Weights of a small image super-resolution model.
Training: soap at rate 0.0031, 10900 steps, batches of 256.
Data: 203450 training examples, 13.7 epochs.
Rows from block 3, named by matrix and row number. Each number is 500 + 40 x the weight over its row's rms, rounded and kept within 0 to 999. All counts start at 0. Numbers have three digits each. After the name is the row's rms in percent of the matrix's.
# convs1: 3x3 conv (model.enc.1.1.convs.1.weight, 64x64x3x3), inputs 39-51, a 3x3 kernel for each
convs1.0 101:495565522501465542455533537551425498445530569510478519493506506513480524513505469530512470564407459483502465476475513502486531546426591509519547524437515521459546510483513539448467543477516453482508592452474469561456459517493470501465483469507443505534481408513360490496447468472528533468572510534507433553458455509494473552466550457517498437519477476
convs1.1 107:505492499529494497493505469506532508500531512529513532450593517608457523528519442556457527552398475539444477483481520458466559537428509461515475540499444484492527439427490482465516437513473519504434524576476491503470466497481412505501511506532498510405432506471477509455490597499593495463458509487493479525497374460506460412528531497538414485494464519
convs1.2 092:500563497495554534498525610512495526490541547479491502496514527469480470586481520569482565525398528549481475517553542501537459521465534517492524482410434458541491500507436516532479458540498554504567479419517484534538453497440475549511459526507514515488541452452529513505575522517492442468448497534501485475510406493453535480504513486497453517524553537
convs1.3 104:470490482543516538541566474461498489544519466468518504495468565482563472514486437451515460564421453516456479490474489596467620445532404440494501504456490475570418530479523492497466480461497547463486524466486492525518471408499467499473563515488527510447553521450448569493491469476527556481500460456486546469508505476513542483513540501522498540475540481
convs1.4 096:501492413517571443486513557520493533448475520530539577570538461485584503507510484465513550461504468542503435492519507478555536486459460459526527510595383458412509565487435519528533361477592499507513533477454535504540518497545501434451474477487488480440441477521415505539493502517455497461485490485471542455485427435517479511534540401529462495434494605
convs1.5 105:488492516478473494501569494593509415442484511531593563459491500464534483486498521496495453462507539458528474488476468485462559548452471556485599511456494560477505470499456446483574455573561476558485471455457489493438499476534454429534489497501484540500501573533450576501514455506486509468473495506492456665434446549466460547521502501509539494484536481
convs1.6 099:483428514452491440529552491498466413502510492571571517498539448527527484490462508476474499528421488488495533546566542571429521490561511492520443587418585516567429533478440513455495508481482493526480527482495491520521390449462478410520506504450496561414514488469480511499534472495497532565522499477479597422480442531517493439489509459498541497513430541
convs1.7 087:549465501477500529533575532420504421497463583516536458481440486483553475487515480551490515455453516518516490532567503530421493513442543517384506465555511482523469481486478515456485509427514463507545487425543486485415566455453503519525465485505555511499550510458500477530453472464569601479478450478529549520498477519578582482579581532527665485526514594
convs1.8 088:513571516513490574551480501511546531467449432490447447485502497510454513484514529512556486540536539530474478566506491500555517540494465440429431449528445459496481478494429465503518514509521465463410443517480533543464439481455505517440472468498539510533473556558516465554472523455496530478504530518430420455517475512445504482451528487504455450458501468
convs1.9 092:507543495498439488478472501505501492456478545410542529534521543470614513539536558535571531561604537520516455515577467508499546483506414507441500443489434449468481495498497480525536488570476429381502517412550588500412527539504575682444484466582515553539563540496475478521525575488502431503485455471482399496410532490572492481437427477396371507516523487
convs1.10 105:490490498516524517443484423516455504467481480478602538501495539551417546425635411535460511458451539490538514475527533443512513574516459480485446550497467431453563532513520479536520527519481485499481490443503566464444473534498476491536500454499480519482514580496544517459511542509519504429518499508468404527449312512482490448442437530512440530537545494
convs1.11 092:560538533507501568516460513459468472511458464542508524464464508469464512509509448509475468458474460469482491488570519534563528513518571495497522448494596550540508515514575481496517461505489559537461498534521580570458494509480568500459472512506487491533555576545477430580419442545551430445515569489574521581479416459501505509573538501537547526526503536
convs1.12 097:478443525501560484495451545584537510425462487535541518506534514586607511466453610481550449454410589483491481521526491459553450486412510518472523536464471508469525472508495488539475476524439430500473526602428520446438441462463491500500483524490568549489629441495546519541472495477493478478499492561514475495499505465500442530477451455468547488501488484
convs1.13 097:502526522500518540512506492390379409502517522549496586494530481485491498519494498492466515506418552499481490485469505524456551492458470518447507461527530438461457537544443508525488488536492485451491481455516470460492478487514470499595505473524503564457451454488531528536500564499454593474531499473479469514566523477486518502470474477544561503488472455
convs1.14 092:522433492537519482466546439483524529500537488612573493532444526430567532536516416460502476479581501520520504512509484542581542457543475485512470501537541508496458533541475511512513507443471511503555478576469482466531466491470498524489485474468557490451562452491532497535519416531447614504448452425471480479514550535454502509485523519521705443522433540
convs1.15 087:515505555460530567519443490475566479508513511549505538506498508412504507497441513482532497504551523488435548524450487554471545436520474546444472510487562456562462488483493456456447460513461545432521522504529502445418476511476500420428470486465488529486534504514524538590545480569428547561484524524508480516411545512543434501477503516447519469472475483
convs1.16 106:522483510568491458489549566537506487481516514446500384465497442464538496514502498515494488489529534490484501474472519527429531476521429514442463437492430501463522447488470483497516516523440532467540492462532390541455502502514533487479464512472491516470542443471531528456515521501491448504453461497486320476353591440461462482508434562465407525538531470
convs1.17 115:523525473466463497508484507516517552508495452483480522526454553555455451475495482509446532445532534531537487460517511586385486438568492448557486549364525451546520483495551472462543546528502532527528462599479548414555487500518529519442452525482441482487473562521481469481539521498518388529449529483540440509529412538470511494477500541498424547514552473
convs1.18 108:523488501512502517436496467540552541501489469460502506470382475522542452510566464537480510531516512501579522460463522570410524511571433527401499427435589497679406499474429512518536441543506457555462479607479552511527482500521475447493549509495496483601427532509583519481478531496479467479524504533478460465578496461504513501478495527511459521525473491
convs1.19 097:507468502483452469476453560502501467538506510490486503515475451522447402539443506498446494507490507496462455486506526575477523502507542545488550509496448537493489519541535495488497475559462468599444551434551557508571512483494527533486464568489505553497499444601513531564427434481553473490544537525537467515538536499498488526476491513484485482511494453
convs1.20 110:520528541456539492498408505498518522525479460494551524531454532445503454455382521550557453479479541501432541475468537570463460483513484462488462534460484414590567491460544462496499405457481508421570514549460492507495472518485527500506463555456492488528510573477436506530469470544505502502556412519481531475455622522523442514504447524532470519488486545
convs1.21 085:485468523488526415463502538494442507464436523561489485490499517481491500527462472518486551523527523527497507552482578473464451543484581525538492482465544549505578534532516500445486556493590562547511539532470498492470535543516478530494586433558496505512511505518544470501448460444498591430451480511549508520581595555537604556537512553535491520502533503
convs1.22 104:548524575493495527506534525463508505537508484514545542467472515465780450524466502493580470511606492483454475549518492535448541449554460485481487440620530540506513499479478511466518486505505495515509569652476517483522472486491551464489493542491525480522570482523502513528501418503443628477524536449526464523522551515505500518515534478530528500468516463
convs1.23 100:554520532479503437518526471544579526498453482491507433506492502477672476513430547505558511540570529467456491488498480591476527480517492507527514509460488504535526487484491495472517496544489521479451607647455462509526464493460539560445452454479495520469555451532508541531512501501495398489494537474521526468497483483507527563486518504489451489498503528
convs1.24 110:545521471480582491485457503569541506526564567487465460487488490505518511490516516506495479507515494498525463529440454476506512506521473479541460543478514463523469457511466486476537492435556488567473595504507519466540527479444515655475471472445464569518556479516539602463521443477514549526468534467547418506469478471505489459511495488509516543490540452
convs1.25 112:489548519509418500519597503509431500497531553498440510464523496511398517487520512516469487479424523507493509479521473556368554513495504541458537486393482520467533453524457487503498464491535511497531454495461527463470533549503507487496497513528461535488500514544389600476468476428575456531473439475548544526535339503535557451509515502526509489499502485
convs1.26 096:509501518479410502447499502457536474512407505463379490561512524511527493473542565525423496466446510494518468523535440531530542450419451480415495454530471554439446484483506509499495442556493413523452500436418522512502463480477520449482478513517472474508528559463434512469535489503587460477491467480536481535525463463514508547473478498512484457476513499
convs1.27 095:500454473576585503422487574426474564565512471506531477493458523508449439486510523498504485473475467471539498519449547515595483477476505539457552508487514562452506466504463508430504495512533513504504535489525519502478444508479528442528497590510493554558582518471542517492459531503465532513495506491519436526510577515490549521500575495543571462451493471
convs1.28 087:523479482443507518486487571501532540536455539423481488462456472444538313478425477483463506471434554483510461515460498540586437486502470538478526487511482555449526472501461482436511537497553409508532568437434542519466548444509453498508517521465469480552499510463471481513566517476573482499501449523486501471548387485451483524511512503511523434443529480
convs1.29 109:472453463475509511525468555504508495473490430484530477530548419492522455519510498499535459452508572540557464471455492561476435517483496480569461495474480455507486486510478475479486478515494544486553505569437431459477516549504581510481513535508480551462518503447522515467468530501559496515493400534433416507474461511489502520497496510524419538492550523
convs1.30 105:528538478515399520445540458489517541522521463509482478558456504543524464507496494470460545448506512480490486530474463446528473452470498517449495472575511488479451474479522525454521489484484470537506446432491509524474525455494448632519474424554551446514510460426567364496534452429522480532438545471517487497480456483523486500550486491513439491510546463
convs1.31 097:514477514487435440578444574537512429488460518472517446544517495544491477453446507585512545486430471517442552522508531463576514526460562547453490482574484487488469465456505505454481551429518438476530583514504507443497515475498531428506535523517514515492482489471396519535453517552474517438502518450497472467555518483482486512495497503516480509528496508
convs1.32 090:520506503576598496458544498482496438502477511496530447501434443467407468535519518479504494492458558495579522520495458546563557510516523503471516461610525519517513458507491469480483499459513435494498450474504514459513455442503444543457517435520483556543496548627483518500407457434553600452484549485492459478534487462488513514501516469514477564494497458
convs1.33 116:512521503445437478487563495491677471469486532481483539475532465492479479501468566497502548491463568513527477422473460562523453514455557480493528458514540493484482574525484466506504482477505541546480609446541509494550499504509452464528487473468506474526443499502506496476546519424517417567567540555498571418507430512499502468441515461519560481466501478
convs1.34 093:507438474481418483513493531439545521560550491482482462506458487490521517524475466431484482448437464443489471491534411519418444445500497514468532501548512540492466489475482536472459481441505484547520445559474555543491594536548552517565542517477550570510407548529462539437546496547507500474530505550461513428441507485425487499530538484503475505492498524
convs1.35 092:499507487484455577513510474516504541487467468438511506490476460455513468468479481495492496535616488496500509460486495501514460504480433560517470519494506431505549482432533424513449451444463496531524490498497521535493517524487547578540490501525452542488483566519474592519456457505478557512531539552461396438511591527466510466537510517503535478506534528
convs1.36 108:502496473402471523525552547515562478505456535463514492481451471455523479517461572494522460529587506450505455445504450603404542486525481489513484490488448475463541488463458531463533483535484475520433517497518539495545516477447504485507528498440458594473466441560431590571541476491467488529541486497455491465522498476488536524465515493474345580509571504
convs1.37 108:502543482471473464533491514540449417403479450607547494499541449524517484504454483460504496516479515501472506499452533536416551468488493612529404547450410480397558533523521446516503580577547511508465444516470511410576498470476532416543544513503487558439457495473477600446511543526516455496516489505497446538467565459482445397501499472514463491449511485
convs1.38 094:459488509436544485530475535438491501584581545492482399527451476467507448478505504531451490521443514479516514511506517526514510519449503537486432473535477490456473553572569492425451508509567461514503543533532500522537469520492488405550470492437524536465592447392529583420524541510539453529486457510528455510511501516537562421481456492472368511468465490
convs1.39 096:531485495474444459519521566480419524500640425445427442511471468485465579548516496488522465460497467508468494530496503509449512415553499511541509503371470468500545518498512528429454518560489483488479509554460504515530482458533472471541487489502546481461531517491524544449511501508491429503497477473445463431434531464564545547487536535525520479486471453
convs1.40 091:503452552478430422493520575456403581638469521420525477513494470448500486530515517497493511440573480484454542566544497456450504584509537511467528488500482506440532527480524497492480493477566562604523553491473492518339478520462501507506491476458473483485493550491461507567499562532458470532510446521505477502406543516493514512496474472510496479452482464
convs1.41 105:493501482503436461480477573547469471515392559488613483506458468455425426484384461519492525497401484461459491471502538512509468498471509508511464501478453487461517523494511521436493553510513433440506523518463489496511517522500485569506510481547462510500424571450518502467540509453521476500506527511530566535563473447500429472502516515468469464500510493
convs1.42 091:513480506506447535526538541538545485450506529434395479536521516526508565452484508487481473485462550485520462501515501534428515472547516473556515479469479575461541524545501603451501474546491516461451509464494468487441488538463504508511480500432561509585486502475501493581448533513494433518577486544489467514433483480536475491515481540449469524510518508
convs1.43 089:537469522489436486487547469515521509477513523506458466510489517484480485518510506497482531528479505511526505501510482451543497527559523482513503511491532518494487495451525488484474476559504459471537496502482529559487486549482558594542565496535492492469466510465522459547488479528478527532603543499528473522542482527482510494463445472454408456452443496
convs1.44 114:508525534456442489520467520474464488543413517449427473517480515482500530524487477500498499527461481500448492473534491471522449517401538502462493468508456584402525548497491490548447482468461529535488497494466485506450518568487522490500516465569469528511529533542477502593473533573536502541498470619435548445477536523457510493507483483532496457489496485
convs1.45 099:484498505443412471487512518502401440513555511520508463507475472463543492525535476483505494484488495530460495541520507499455483504497547540518505502405478586459478464485473546532472482488547522491539459478526368573425507525574506576572543541538472540460435504498506547506480536493537520464549481491535455529534614547542486533502538554502459500505481492
convs1.46 101:491466530523430495495524504522538505456477493456557472533522538492445431516486522471471479469496442413452487548485525372506487564482537501483504496599451509461504526491538437482457514449533449535486493451577580534501549521572504443501533517499544488530590442502550535451534503522458534472496440526453513483521532417385420520482489510508531462521530484
convs1.47 104:470510501493586505504477524501414556512471550466589486507507474452577532499500521529521495537595520452500446522518479382443472516484537509484573448660515584467534565587483566504504512526504547478501486479462502497515497507536506437504489469511486493494466479546491524514523478505468575479477476509485509505528363497480465492490476479458601444476462485
convs1.48 099:525559517392515564579510505510546525495414502484488520477514435498515530447510525502518527512492486526481519595503486501366559484525493564448540508536430536464532529461508491414481502492460510464471544541532505521505569490539552569453446508514536399471441475477501501512451444538566612568511493461493492519492491557478570439505546457529461496483520455
convs1.49 101:526530528480634455536509559464436502538567561455464521486489526454441456472459499497485496546596473469487503516503484401420535540515513520517498494508528474499502497517445551529484477505544480508474508389518506500501533505523501502526491445472469538531560434516537558513511471504489663436481430465495469508455540443495494524526507493530527540516527502
convs1.50 102:482505479569488461507513539477515505551496492501514459550452480442482515473483492481504511481573493489560486495524495454516548572459488537470515469597442563425633522488506542454511495537502422500443528411506541503437479490528414536416530479449534524448494479579470479532508534524486483525466505576475532540542595544487548466494527501486619510508472442
convs1.51 104:479527498493530481437470503419446509552508536517541522550480490511570491512508495534512496519603506548488507538454509442544494500494492557438481435503533528522486532496501533535473501493513507466547574598483402577473512443552473539511507509536501518464455560519484520495438430484450701453529473508484518456499425467466416538476499525545540518521518475
convs1.52 091:513483520509515503527512455506524573481510476463442481431599468533565482455523423487508459506461470461523471546461506477528585479530466459490467505504537470532537461482496507471483512478482586451480505459464478510562454440519512477507527470526512474531544547513435539568526526473443547428514494460550436534437466481496514495486473495535490479460521464
convs1.53 103:476449505528540451437476520444490529540531530512415479500507535496531479489460526447456497484445475562434442540432456443464497449434462470445517419576422535375504424482487488433489469573480484544483502484483467487557556495530514493492488530522450493559469559572520503577500544503492622464426532492496447503430537427435475487478553537556453544518519488
convs1.54 107:474480555448548447482526568414522563511449586541550507520506466463512532502472550536526555502581523580512492528498531477538397537414539487487526466571425551421508496466476485463497486499474430515493515461557549537483488443502432519480485472440452437602540557479526483523501563478545436500512448484504557514513557474448443499472467481529473443503457525
convs1.55 095:529478500471495500548466491556483510474481453504498551516488488486417439557590509469450521485498455431509506506454515469460528506507458529513550512471430517420499450456463461443515433540374532471514558480549519494519517554520480476539504510478475450532518459498558513561499485502512463527487495512495444522445477344458434471495514533508505494527509498
convs1.56 112:458500515521519481518477490459568551546534529495583442532488497442626434522463488512503456493563518553477530488481490440487469547496519501469498446462489506453466463521470461397464492496511409493528477463484477484444548516498445405509503499481526517479525478494532505535508452489448536434456422525545479507492316518482484480541568531555558515530526503
convs1.57 098:557487506530513452495466536497562559427460488499569485512533458503524526432524479511492571474490507496541453545516503399569487537491458527492528455535519465479513478497549478409501556481534489525547609460506498503476461410474487466501512447465524539507525599528465564460525514528508501464533536535503459482517608452436472505432506482497602513490465446
convs1.58 096:504471514528515535556482519510530508565355551425467459490407506483619443504438467439519495474554524483483509545522479476484537484519472499491571524516485536474551496563546511467545587529553548443486408407449398480512485544487472445442529479481529486539513435547536496480542468501451428538477528482573476526473462484504460482497490516509588511505500500
convs1.59 110:522507468542517529451545441513502502442512492519459460458461471505452460483550490502463542456488497507505526485548473514422525430588424408586427547510457392547471495479506459494468494511464452459476444504542497421517443495501465470510574462467542461543455503459533485527531536475488505507472465477452564397508430594461486455466507460512481487462500472
convs1.60 106:447457542456521423450504499525459530600526601502537459574440505507492539457526498506484519523569474480470527534527464448496513537505447560390522523367514536551530558554502521517509573481451514477545472556500560518524494500476499547470420430526502522471515508526485501447472532499554525486491461531551484580444529504517553464451497490477475544502538502
convs1.61 106:484478524496581462504425475561582481467464547450465553464471495442409505511435470487489494488487511512499521528443512446607488527502529437562532527512558498509570547562511508465440524448516502507452558414490497531446439489490525541451499481519507534481524535497491543461495507496510560429498463515488562483494461540457474485477483480451532493478515443
convs1.62 100:465539555463429467515395523463459512538548464523507490500511448463488487504523479521527481517515550458489496509530530550512494487571546514472487518441456536515509458450497495461486524503458539478459515503506459470530514480508508520453459443482492638432498506602444537460539568449489515491488504498554503513535526465458441491487485484486446513543614408
convs1.63 084:548566474521435500545455505465496538502418454497560474571479420492365561404571481485513510494516477462512493552447513527531517470517506483445490478542476534463524497519564430513492567428479471360495492516531459466446522489493475489456517432527544443506434489569480558523491571537484437472495510510563497566454474498577469457546503498493508534562534508