config.toml
arch = "unet"
model = "image super-resolution model"
dataset = "regions of photos with short descriptions (Visual Genome)"
train_examples = 203450
image_size = 32
crop_scale_min = 1
horizontal_flip = true
translate = 0.12
task = "super_resolution"
loss = "l1"
scale = 4
norm = "groupnorm"
activation = "gelu"
weight_standardization = false
padding_mode = "reflect"
widths = [64, 128, 128]
blocks_per_level = 2
block = "bottleneck"
attention = true
upsampling = "nearest_conv"
init = "kaiming_normal"
residual_init = "zero_last"
optimizer = "soap"
beta2 = 0.99
lr = 0.0031
beta1 = 0.9
shampoo_beta = 0.99
eps = 1e-08
precondition_frequency = 32
max_precond_dim = 1024
merge_dims = false
one_sided = false
adamw_lr_other_params = 0.0029
steps = 10900
batch_size = 256
epochs = 13.7
lr_schedule = "cosine"
final_lr_fraction = 0.1
warmup_steps = 320
weight_decay = 0.2
adamw_weight_decay_other_params = 0.05
Rows from block 9, named by matrix and row number. Each number is 200 + 40 x the weight over its row's rms, rounded and kept within 0 to 999. All counts start at 0. After the name is the row's rms in percent of the matrix's.
# convs0: reduce pointwise conv (model.decb.0.1.convs.0.weight, 64x128x1x1), inputs 0-127
convs0.36,083,181,131,238,159,197,158,250,211,254,178,232,182,202,225,184,239,226,200,123,242,239,265,156,189,115,175,169,202,148,178,218,230,228,86,138,147,196,241,189,242,252,150,248,224,222,141,209,221,197,176,187,221,165,106,234,185,179,161,244,227,186,207,125,181,225,132,183,241,209,204,192,215,181,163,242,231,235,249,245,193,221,128,170,211,158,191,224,182,157,176,174,200,189,163,223,204,247,228,237,177,189,234,239,104,169,180,185,225,112,206,117,154,197,186,224,180,250,209,89,147,189,234,168,153,224,212,144,210
convs0.37,095,176,222,172,191,201,231,181,177,192,162,211,263,205,241,184,194,180,230,240,227,202,186,75,184,195,89,151,234,205,211,112,200,172,197,152,160,251,219,194,192,168,182,142,184,192,343,175,233,180,294,160,207,179,265,240,159,165,170,245,218,135,251,72,170,192,168,254,229,255,206,188,211,170,227,179,229,169,176,211,211,194,211,175,154,221,130,192,205,245,220,238,203,186,176,200,217,202,169,233,215,222,234,286,209,168,188,211,195,236,180,179,201,218,191,181,262,233,272,168,246,198,226,254,134,196,162,258,202
convs0.38,105,214,178,242,156,172,205,253,213,218,150,214,181,223,155,227,240,207,174,226,216,203,149,158,282,203,255,250,205,191,207,204,165,213,160,181,187,174,178,236,234,224,188,141,274,206,149,161,213,213,229,206,229,169,222,180,122,179,237,231,262,309,157,254,215,186,150,208,204,182,137,248,385,197,209,234,244,143,241,152,254,207,186,218,203,196,141,220,194,207,177,176,103,163,245,218,216,218,241,217,269,225,141,139,252,238,158,206,182,209,135,210,184,221,193,193,174,213,129,176,166,217,175,196,191,149,171,167,173
convs0.39,112,196,161,243,197,222,101,219,222,176,130,221,113,205,211,303,224,264,234,117,236,180,186,210,206,123,191,192,271,263,184,251,159,233,240,183,295,300,183,129,166,233,179,209,214,187,155,168,141,188,189,175,204,270,211,161,208,216,215,233,240,279,150,159,204,292,222,187,205,217,176,162,205,245,211,192,180,216,209,120,220,210,167,187,236,177,162,175,169,214,192,143,278,202,246,143,209,215,218,166,193,182,163,226,214,213,204,179,156,238,226,249,170,132,179,171,157,184,222,222,262,147,227,202,225,210,176,204,223
convs0.40,100,287,131,241,138,210,300,200,71,193,216,211,224,206,204,190,144,185,149,236,208,185,194,200,195,151,222,181,139,224,204,263,298,173,164,173,125,245,246,167,175,167,196,226,156,248,230,193,144,225,194,177,149,240,209,184,200,203,197,202,157,242,205,207,251,194,169,182,149,198,130,105,211,191,183,194,147,209,173,232,150,172,178,148,177,181,197,180,252,263,209,210,215,182,141,171,192,168,181,158,162,102,170,239,182,167,136,177,140,160,219,122,174,250,160,181,236,151,208,246,189,174,189,169,238,220,211,213,154
convs0.41,101,220,251,232,177,182,185,155,213,224,243,167,183,123,225,202,183,185,229,284,189,193,244,168,222,143,210,131,185,206,252,106,187,199,168,167,239,216,156,228,141,164,240,148,186,226,231,218,192,221,214,174,138,182,153,187,253,203,135,206,142,205,255,228,231,182,222,182,207,68,171,182,140,182,173,199,149,246,226,217,158,212,227,253,261,151,141,171,113,168,178,130,286,213,180,149,193,158,178,161,224,223,158,267,178,248,229,152,261,159,274,248,195,237,210,216,184,193,259,188,201,207,181,158,178,233,166,222,156
convs0.42,115,203,204,157,158,237,174,175,195,234,210,167,147,217,229,104,224,266,187,211,213,251,154,131,164,237,265,195,250,309,221,178,200,218,226,252,282,215,233,248,233,238,214,152,232,137,188,189,202,196,260,187,248,250,215,226,174,191,169,186,199,155,204,209,207,200,126,133,252,252,164,157,194,176,171,168,204,158,256,147,216,202,112,207,259,183,174,208,233,194,148,140,254,196,199,218,142,184,171,179,145,264,184,193,194,222,160,212,162,217,93,168,167,111,158,182,201,248,257,198,161,152,251,159,166,204,203,229,190
convs0.43,104,155,251,173,159,217,141,148,162,228,219,186,364,164,198,240,136,227,157,192,187,219,175,193,172,153,210,206,205,183,240,220,148,207,213,261,178,302,184,149,184,213,199,232,181,128,136,148,223,194,216,196,213,238,192,184,163,231,80,183,170,155,129,208,254,215,170,154,217,217,189,200,179,194,171,209,181,194,212,200,231,167,191,193,220,214,248,205,135,232,182,214,217,162,203,172,156,191,195,194,181,190,256,135,196,212,179,154,141,105,184,203,238,150,225,206,164,249,217,314,166,153,138,196,146,209,183,158,248
convs0.44,078,165,133,176,197,123,207,206,187,224,201,188,191,179,222,124,202,161,145,173,190,204,291,155,233,243,218,158,163,215,338,215,231,189,209,158,200,160,142,250,218,214,162,173,163,251,218,226,170,222,127,235,207,231,178,201,147,181,111,203,189,144,165,179,241,229,189,223,229,236,167,155,216,241,192,201,104,98,151,231,140,202,199,205,181,246,179,171,143,148,271,202,210,157,133,179,161,199,196,232,232,224,225,143,182,200,161,161,226,147,175,209,209,284,231,202,200,227,150,223,181,146,211,197,144,213,214,121,218
convs0.45,090,205,100,199,180,183,165,198,180,191,245,247,216,170,166,198,218,211,132,150,175,224,238,158,210,176,268,125,241,140,260,108,226,203,166,203,278,202,193,141,239,223,275,120,194,232,244,232,200,236,164,147,190,219,179,171,212,181,187,206,215,200,225,172,214,218,177,179,240,210,188,251,231,221,210,218,215,216,203,167,110,188,230,229,228,226,211,217,98,86,161,188,210,176,194,222,194,230,190,187,115,209,163,243,206,209,159,182,179,130,153,115,123,171,179,247,160,161,149,229,158,170,280,212,157,224,205,192,146
convs0.46,100,220,170,134,153,173,202,196,95,171,170,187,264,193,166,176,147,208,134,184,208,193,177,163,197,198,205,158,176,192,232,213,208,197,251,145,189,229,187,202,228,206,192,242,254,243,208,171,123,200,138,187,226,194,201,234,157,236,163,259,216,159,109,187,234,219,137,200,161,193,221,120,206,217,151,195,144,200,244,299,182,246,338,234,207,187,268,195,248,167,233,239,163,248,181,286,118,252,236,166,188,228,217,121,182,192,152,194,197,168,225,188,192,230,224,194,232,167,166,221,199,240,157,223,106,188,203,219,192
convs0.47,099,132,186,216,184,230,213,169,174,163,123,215,209,212,277,146,131,180,167,240,184,226,161,250,179,195,172,176,157,230,159,237,206,179,226,148,193,230,285,356,210,203,224,180,195,225,241,195,132,210,182,219,201,149,177,148,195,238,105,188,166,162,159,240,232,226,191,221,180,198,244,144,216,216,155,196,173,172,183,289,216,224,181,229,169,222,229,181,228,120,228,197,167,205,152,185,167,176,169,168,181,184,228,152,242,142,199,78,198,216,187,256,215,159,200,159,214,151,197,185,137,154,224,240,281,160,201,235,176
convs0.48,105,204,172,203,159,211,249,196,220,216,187,223,152,214,151,171,208,201,239,146,199,206,187,184,203,238,168,186,171,194,268,148,245,189,206,223,216,199,277,165,167,226,227,212,211,189,152,209,225,208,192,186,256,188,188,203,206,244,174,191,133,148,159,204,163,191,146,214,204,203,210,268,228,253,194,243,169,141,135,181,247,139,183,165,204,258,245,277,166,263,223,304,75,178,187,210,203,235,200,269,193,200,239,209,223,197,72,156,195,244,182,150,169,114,264,283,177,207,216,129,241,138,155,234,228,257,174,188,214
convs0.49,121,218,204,191,174,119,162,236,214,155,157,218,258,227,165,252,216,177,239,268,163,163,127,187,290,211,197,220,251,217,200,205,219,175,192,168,257,180,255,134,191,184,166,248,181,182,237,187,195,210,197,147,199,177,166,231,155,248,217,141,185,220,204,209,250,162,140,162,228,183,185,179,230,156,101,184,157,177,148,256,154,184,173,175,119,164,155,275,177,226,141,209,203,183,193,150,185,154,221,183,179,168,166,226,261,176,171,135,246,211,157,235,278,172,218,214,238,141,82,142,271,275,207,226,197,229,195,203,213
convs0.50,101,196,212,172,203,185,127,218,209,273,227,148,172,212,241,243,227,150,169,160,228,211,226,108,182,229,214,227,227,179,169,268,250,142,183,216,233,229,256,161,221,238,204,207,185,249,153,226,193,167,253,209,299,275,244,172,253,177,175,193,203,260,229,306,293,205,234,224,220,152,172,185,185,183,224,195,149,237,246,242,162,235,209,266,277,265,203,228,166,260,159,221,219,179,157,219,177,218,225,205,170,254,169,236,115,141,182,204,181,265,140,179,173,212,226,200,163,206,200,277,186,170,172,251,167,255,225,203,163
convs0.51,098,161,208,265,164,166,249,194,191,206,215,223,176,171,188,270,192,205,206,223,182,203,258,183,170,226,260,183,197,180,243,136,207,153,258,199,147,150,180,202,207,228,240,120,209,233,251,209,228,174,223,194,205,179,199,162,207,218,194,207,191,240,238,243,127,184,173,199,166,225,311,204,214,274,188,191,136,155,225,257,219,196,278,210,200,211,245,183,192,45,187,239,175,235,107,218,201,240,199,227,121,277,191,194,169,145,209,149,242,274,218,194,191,214,216,197,216,194,111,111,144,201,160,209,209,197,151,211,162
convs0.52,075,218,166,190,239,257,194,222,155,197,246,250,214,199,161,129,210,154,190,244,174,206,189,255,191,178,191,196,181,242,273,264,147,200,159,188,221,198,197,190,190,144,189,222,184,208,233,265,227,272,152,237,261,190,166,176,158,148,235,187,180,101,76,208,260,185,234,207,207,227,219,296,201,251,266,196,163,156,135,219,180,171,225,163,158,243,214,178,172,262,141,228,189,203,280,180,171,213,260,233,159,189,204,256,153,225,181,141,160,173,116,155,177,247,175,139,175,210,199,130,171,227,210,243,187,187,201,138,206
convs0.53,108,210,184,152,173,235,113,198,145,176,174,194,258,202,160,179,190,169,256,255,225,204,209,268,191,124,213,153,177,163,231,174,228,242,208,229,263,147,218,89,205,235,190,145,248,146,131,194,219,207,267,216,211,222,135,230,158,220,185,249,181,174,176,236,196,188,225,172,205,216,203,237,251,213,157,234,157,112,207,199,192,198,208,220,274,182,175,231,166,205,293,158,199,197,222,233,228,177,260,187,176,212,195,196,201,235,126,139,168,157,326,130,177,135,264,217,165,157,139,176,237,197,212,214,172,214,212,151,234
convs0.54,120,184,189,229,176,209,192,265,206,207,178,149,155,202,149,183,160,235,251,242,205,206,171,142,226,124,140,186,297,169,242,259,238,137,147,183,139,195,151,169,175,203,207,207,216,243,171,196,190,212,189,217,251,220,188,155,222,180,254,188,203,125,208,237,208,244,203,219,145,194,208,188,235,180,195,221,100,166,152,170,170,193,181,212,201,220,134,196,190,201,201,176,120,137,190,170,266,185,303,179,176,207,168,193,117,122,190,177,245,245,184,194,298,175,230,141,301,198,193,170,289,171,203,226,167,199,251,173,240
convs0.55,124,202,253,221,230,163,154,250,217,186,187,282,44,182,156,217,239,148,155,260,199,175,170,231,232,138,169,201,197,203,157,192,196,176,262,146,139,192,161,149,169,202,182,172,152,164,213,227,214,167,203,153,202,198,208,205,152,239,141,177,221,235,183,264,107,177,180,206,164,191,171,184,248,229,156,203,221,255,244,217,210,212,187,189,217,210,244,223,130,253,231,227,193,218,197,206,268,189,211,120,125,244,201,216,199,168,116,150,228,208,161,106,145,265,234,234,272,188,167,179,251,196,209,207,196,208,194,132,211
convs0.56,089,48,167,216,196,184,220,175,129,214,196,246,205,190,197,154,162,175,191,212,215,200,127,139,226,203,188,191,190,183,186,231,196,174,284,198,245,216,261,188,250,220,175,131,259,162,235,215,193,267,234,208,224,181,189,242,235,232,221,216,186,182,191,137,159,200,208,199,171,244,164,132,226,181,162,192,231,195,161,219,248,190,224,122,199,224,217,153,238,194,288,196,151,255,254,257,140,207,212,185,195,253,192,198,144,88,144,216,233,214,212,189,131,118,190,253,203,217,201,228,167,215,175,206,307,166,147,176,173
convs0.57,115,197,190,269,180,241,276,209,215,179,203,237,159,193,214,262,131,171,258,151,183,227,177,237,194,178,238,227,240,195,184,251,181,220,147,190,337,203,206,180,207,178,201,280,197,153,174,190,207,217,245,211,203,289,200,155,155,215,237,202,148,231,177,163,176,179,348,190,201,209,189,257,166,154,193,221,172,220,155,213,154,200,201,209,192,173,190,237,172,246,228,199,209,147,131,168,206,181,226,229,148,180,163,196,224,169,92,207,136,211,186,162,186,184,196,137,143,159,173,257,272,163,213,238,270,183,241,262,217
convs0.58,098,218,260,196,170,159,242,215,203,217,122,167,173,234,247,158,213,308,176,172,275,246,114,214,291,206,213,267,231,270,164,233,210,231,174,191,198,199,265,257,251,264,220,194,242,181,195,250,200,196,153,233,259,278,223,134,211,198,206,232,244,177,98,238,214,272,217,181,183,211,227,238,225,188,218,290,195,159,288,207,204,142,195,252,235,221,244,232,211,204,226,214,137,216,246,207,200,217,208,154,223,151,231,172,164,223,119,170,161,206,259,216,153,171,208,213,221,250,180,243,229,183,214,199,208,207,190,218,163
convs0.59,089,328,172,316,184,218,269,224,210,202,227,230,123,221,205,218,196,149,202,203,200,207,225,246,193,239,206,204,165,186,173,153,193,233,210,191,203,200,242,225,216,214,230,103,211,233,251,205,151,231,208,186,225,141,146,233,174,135,204,211,166,234,152,185,278,226,201,195,178,235,278,205,217,218,233,163,241,175,167,227,231,152,261,171,235,225,190,210,239,128,184,209,192,210,179,174,173,200,184,250,208,147,260,271,169,159,190,89,232,64,146,172,176,215,204,255,183,165,203,179,190,238,255,169,229,179,241,169,195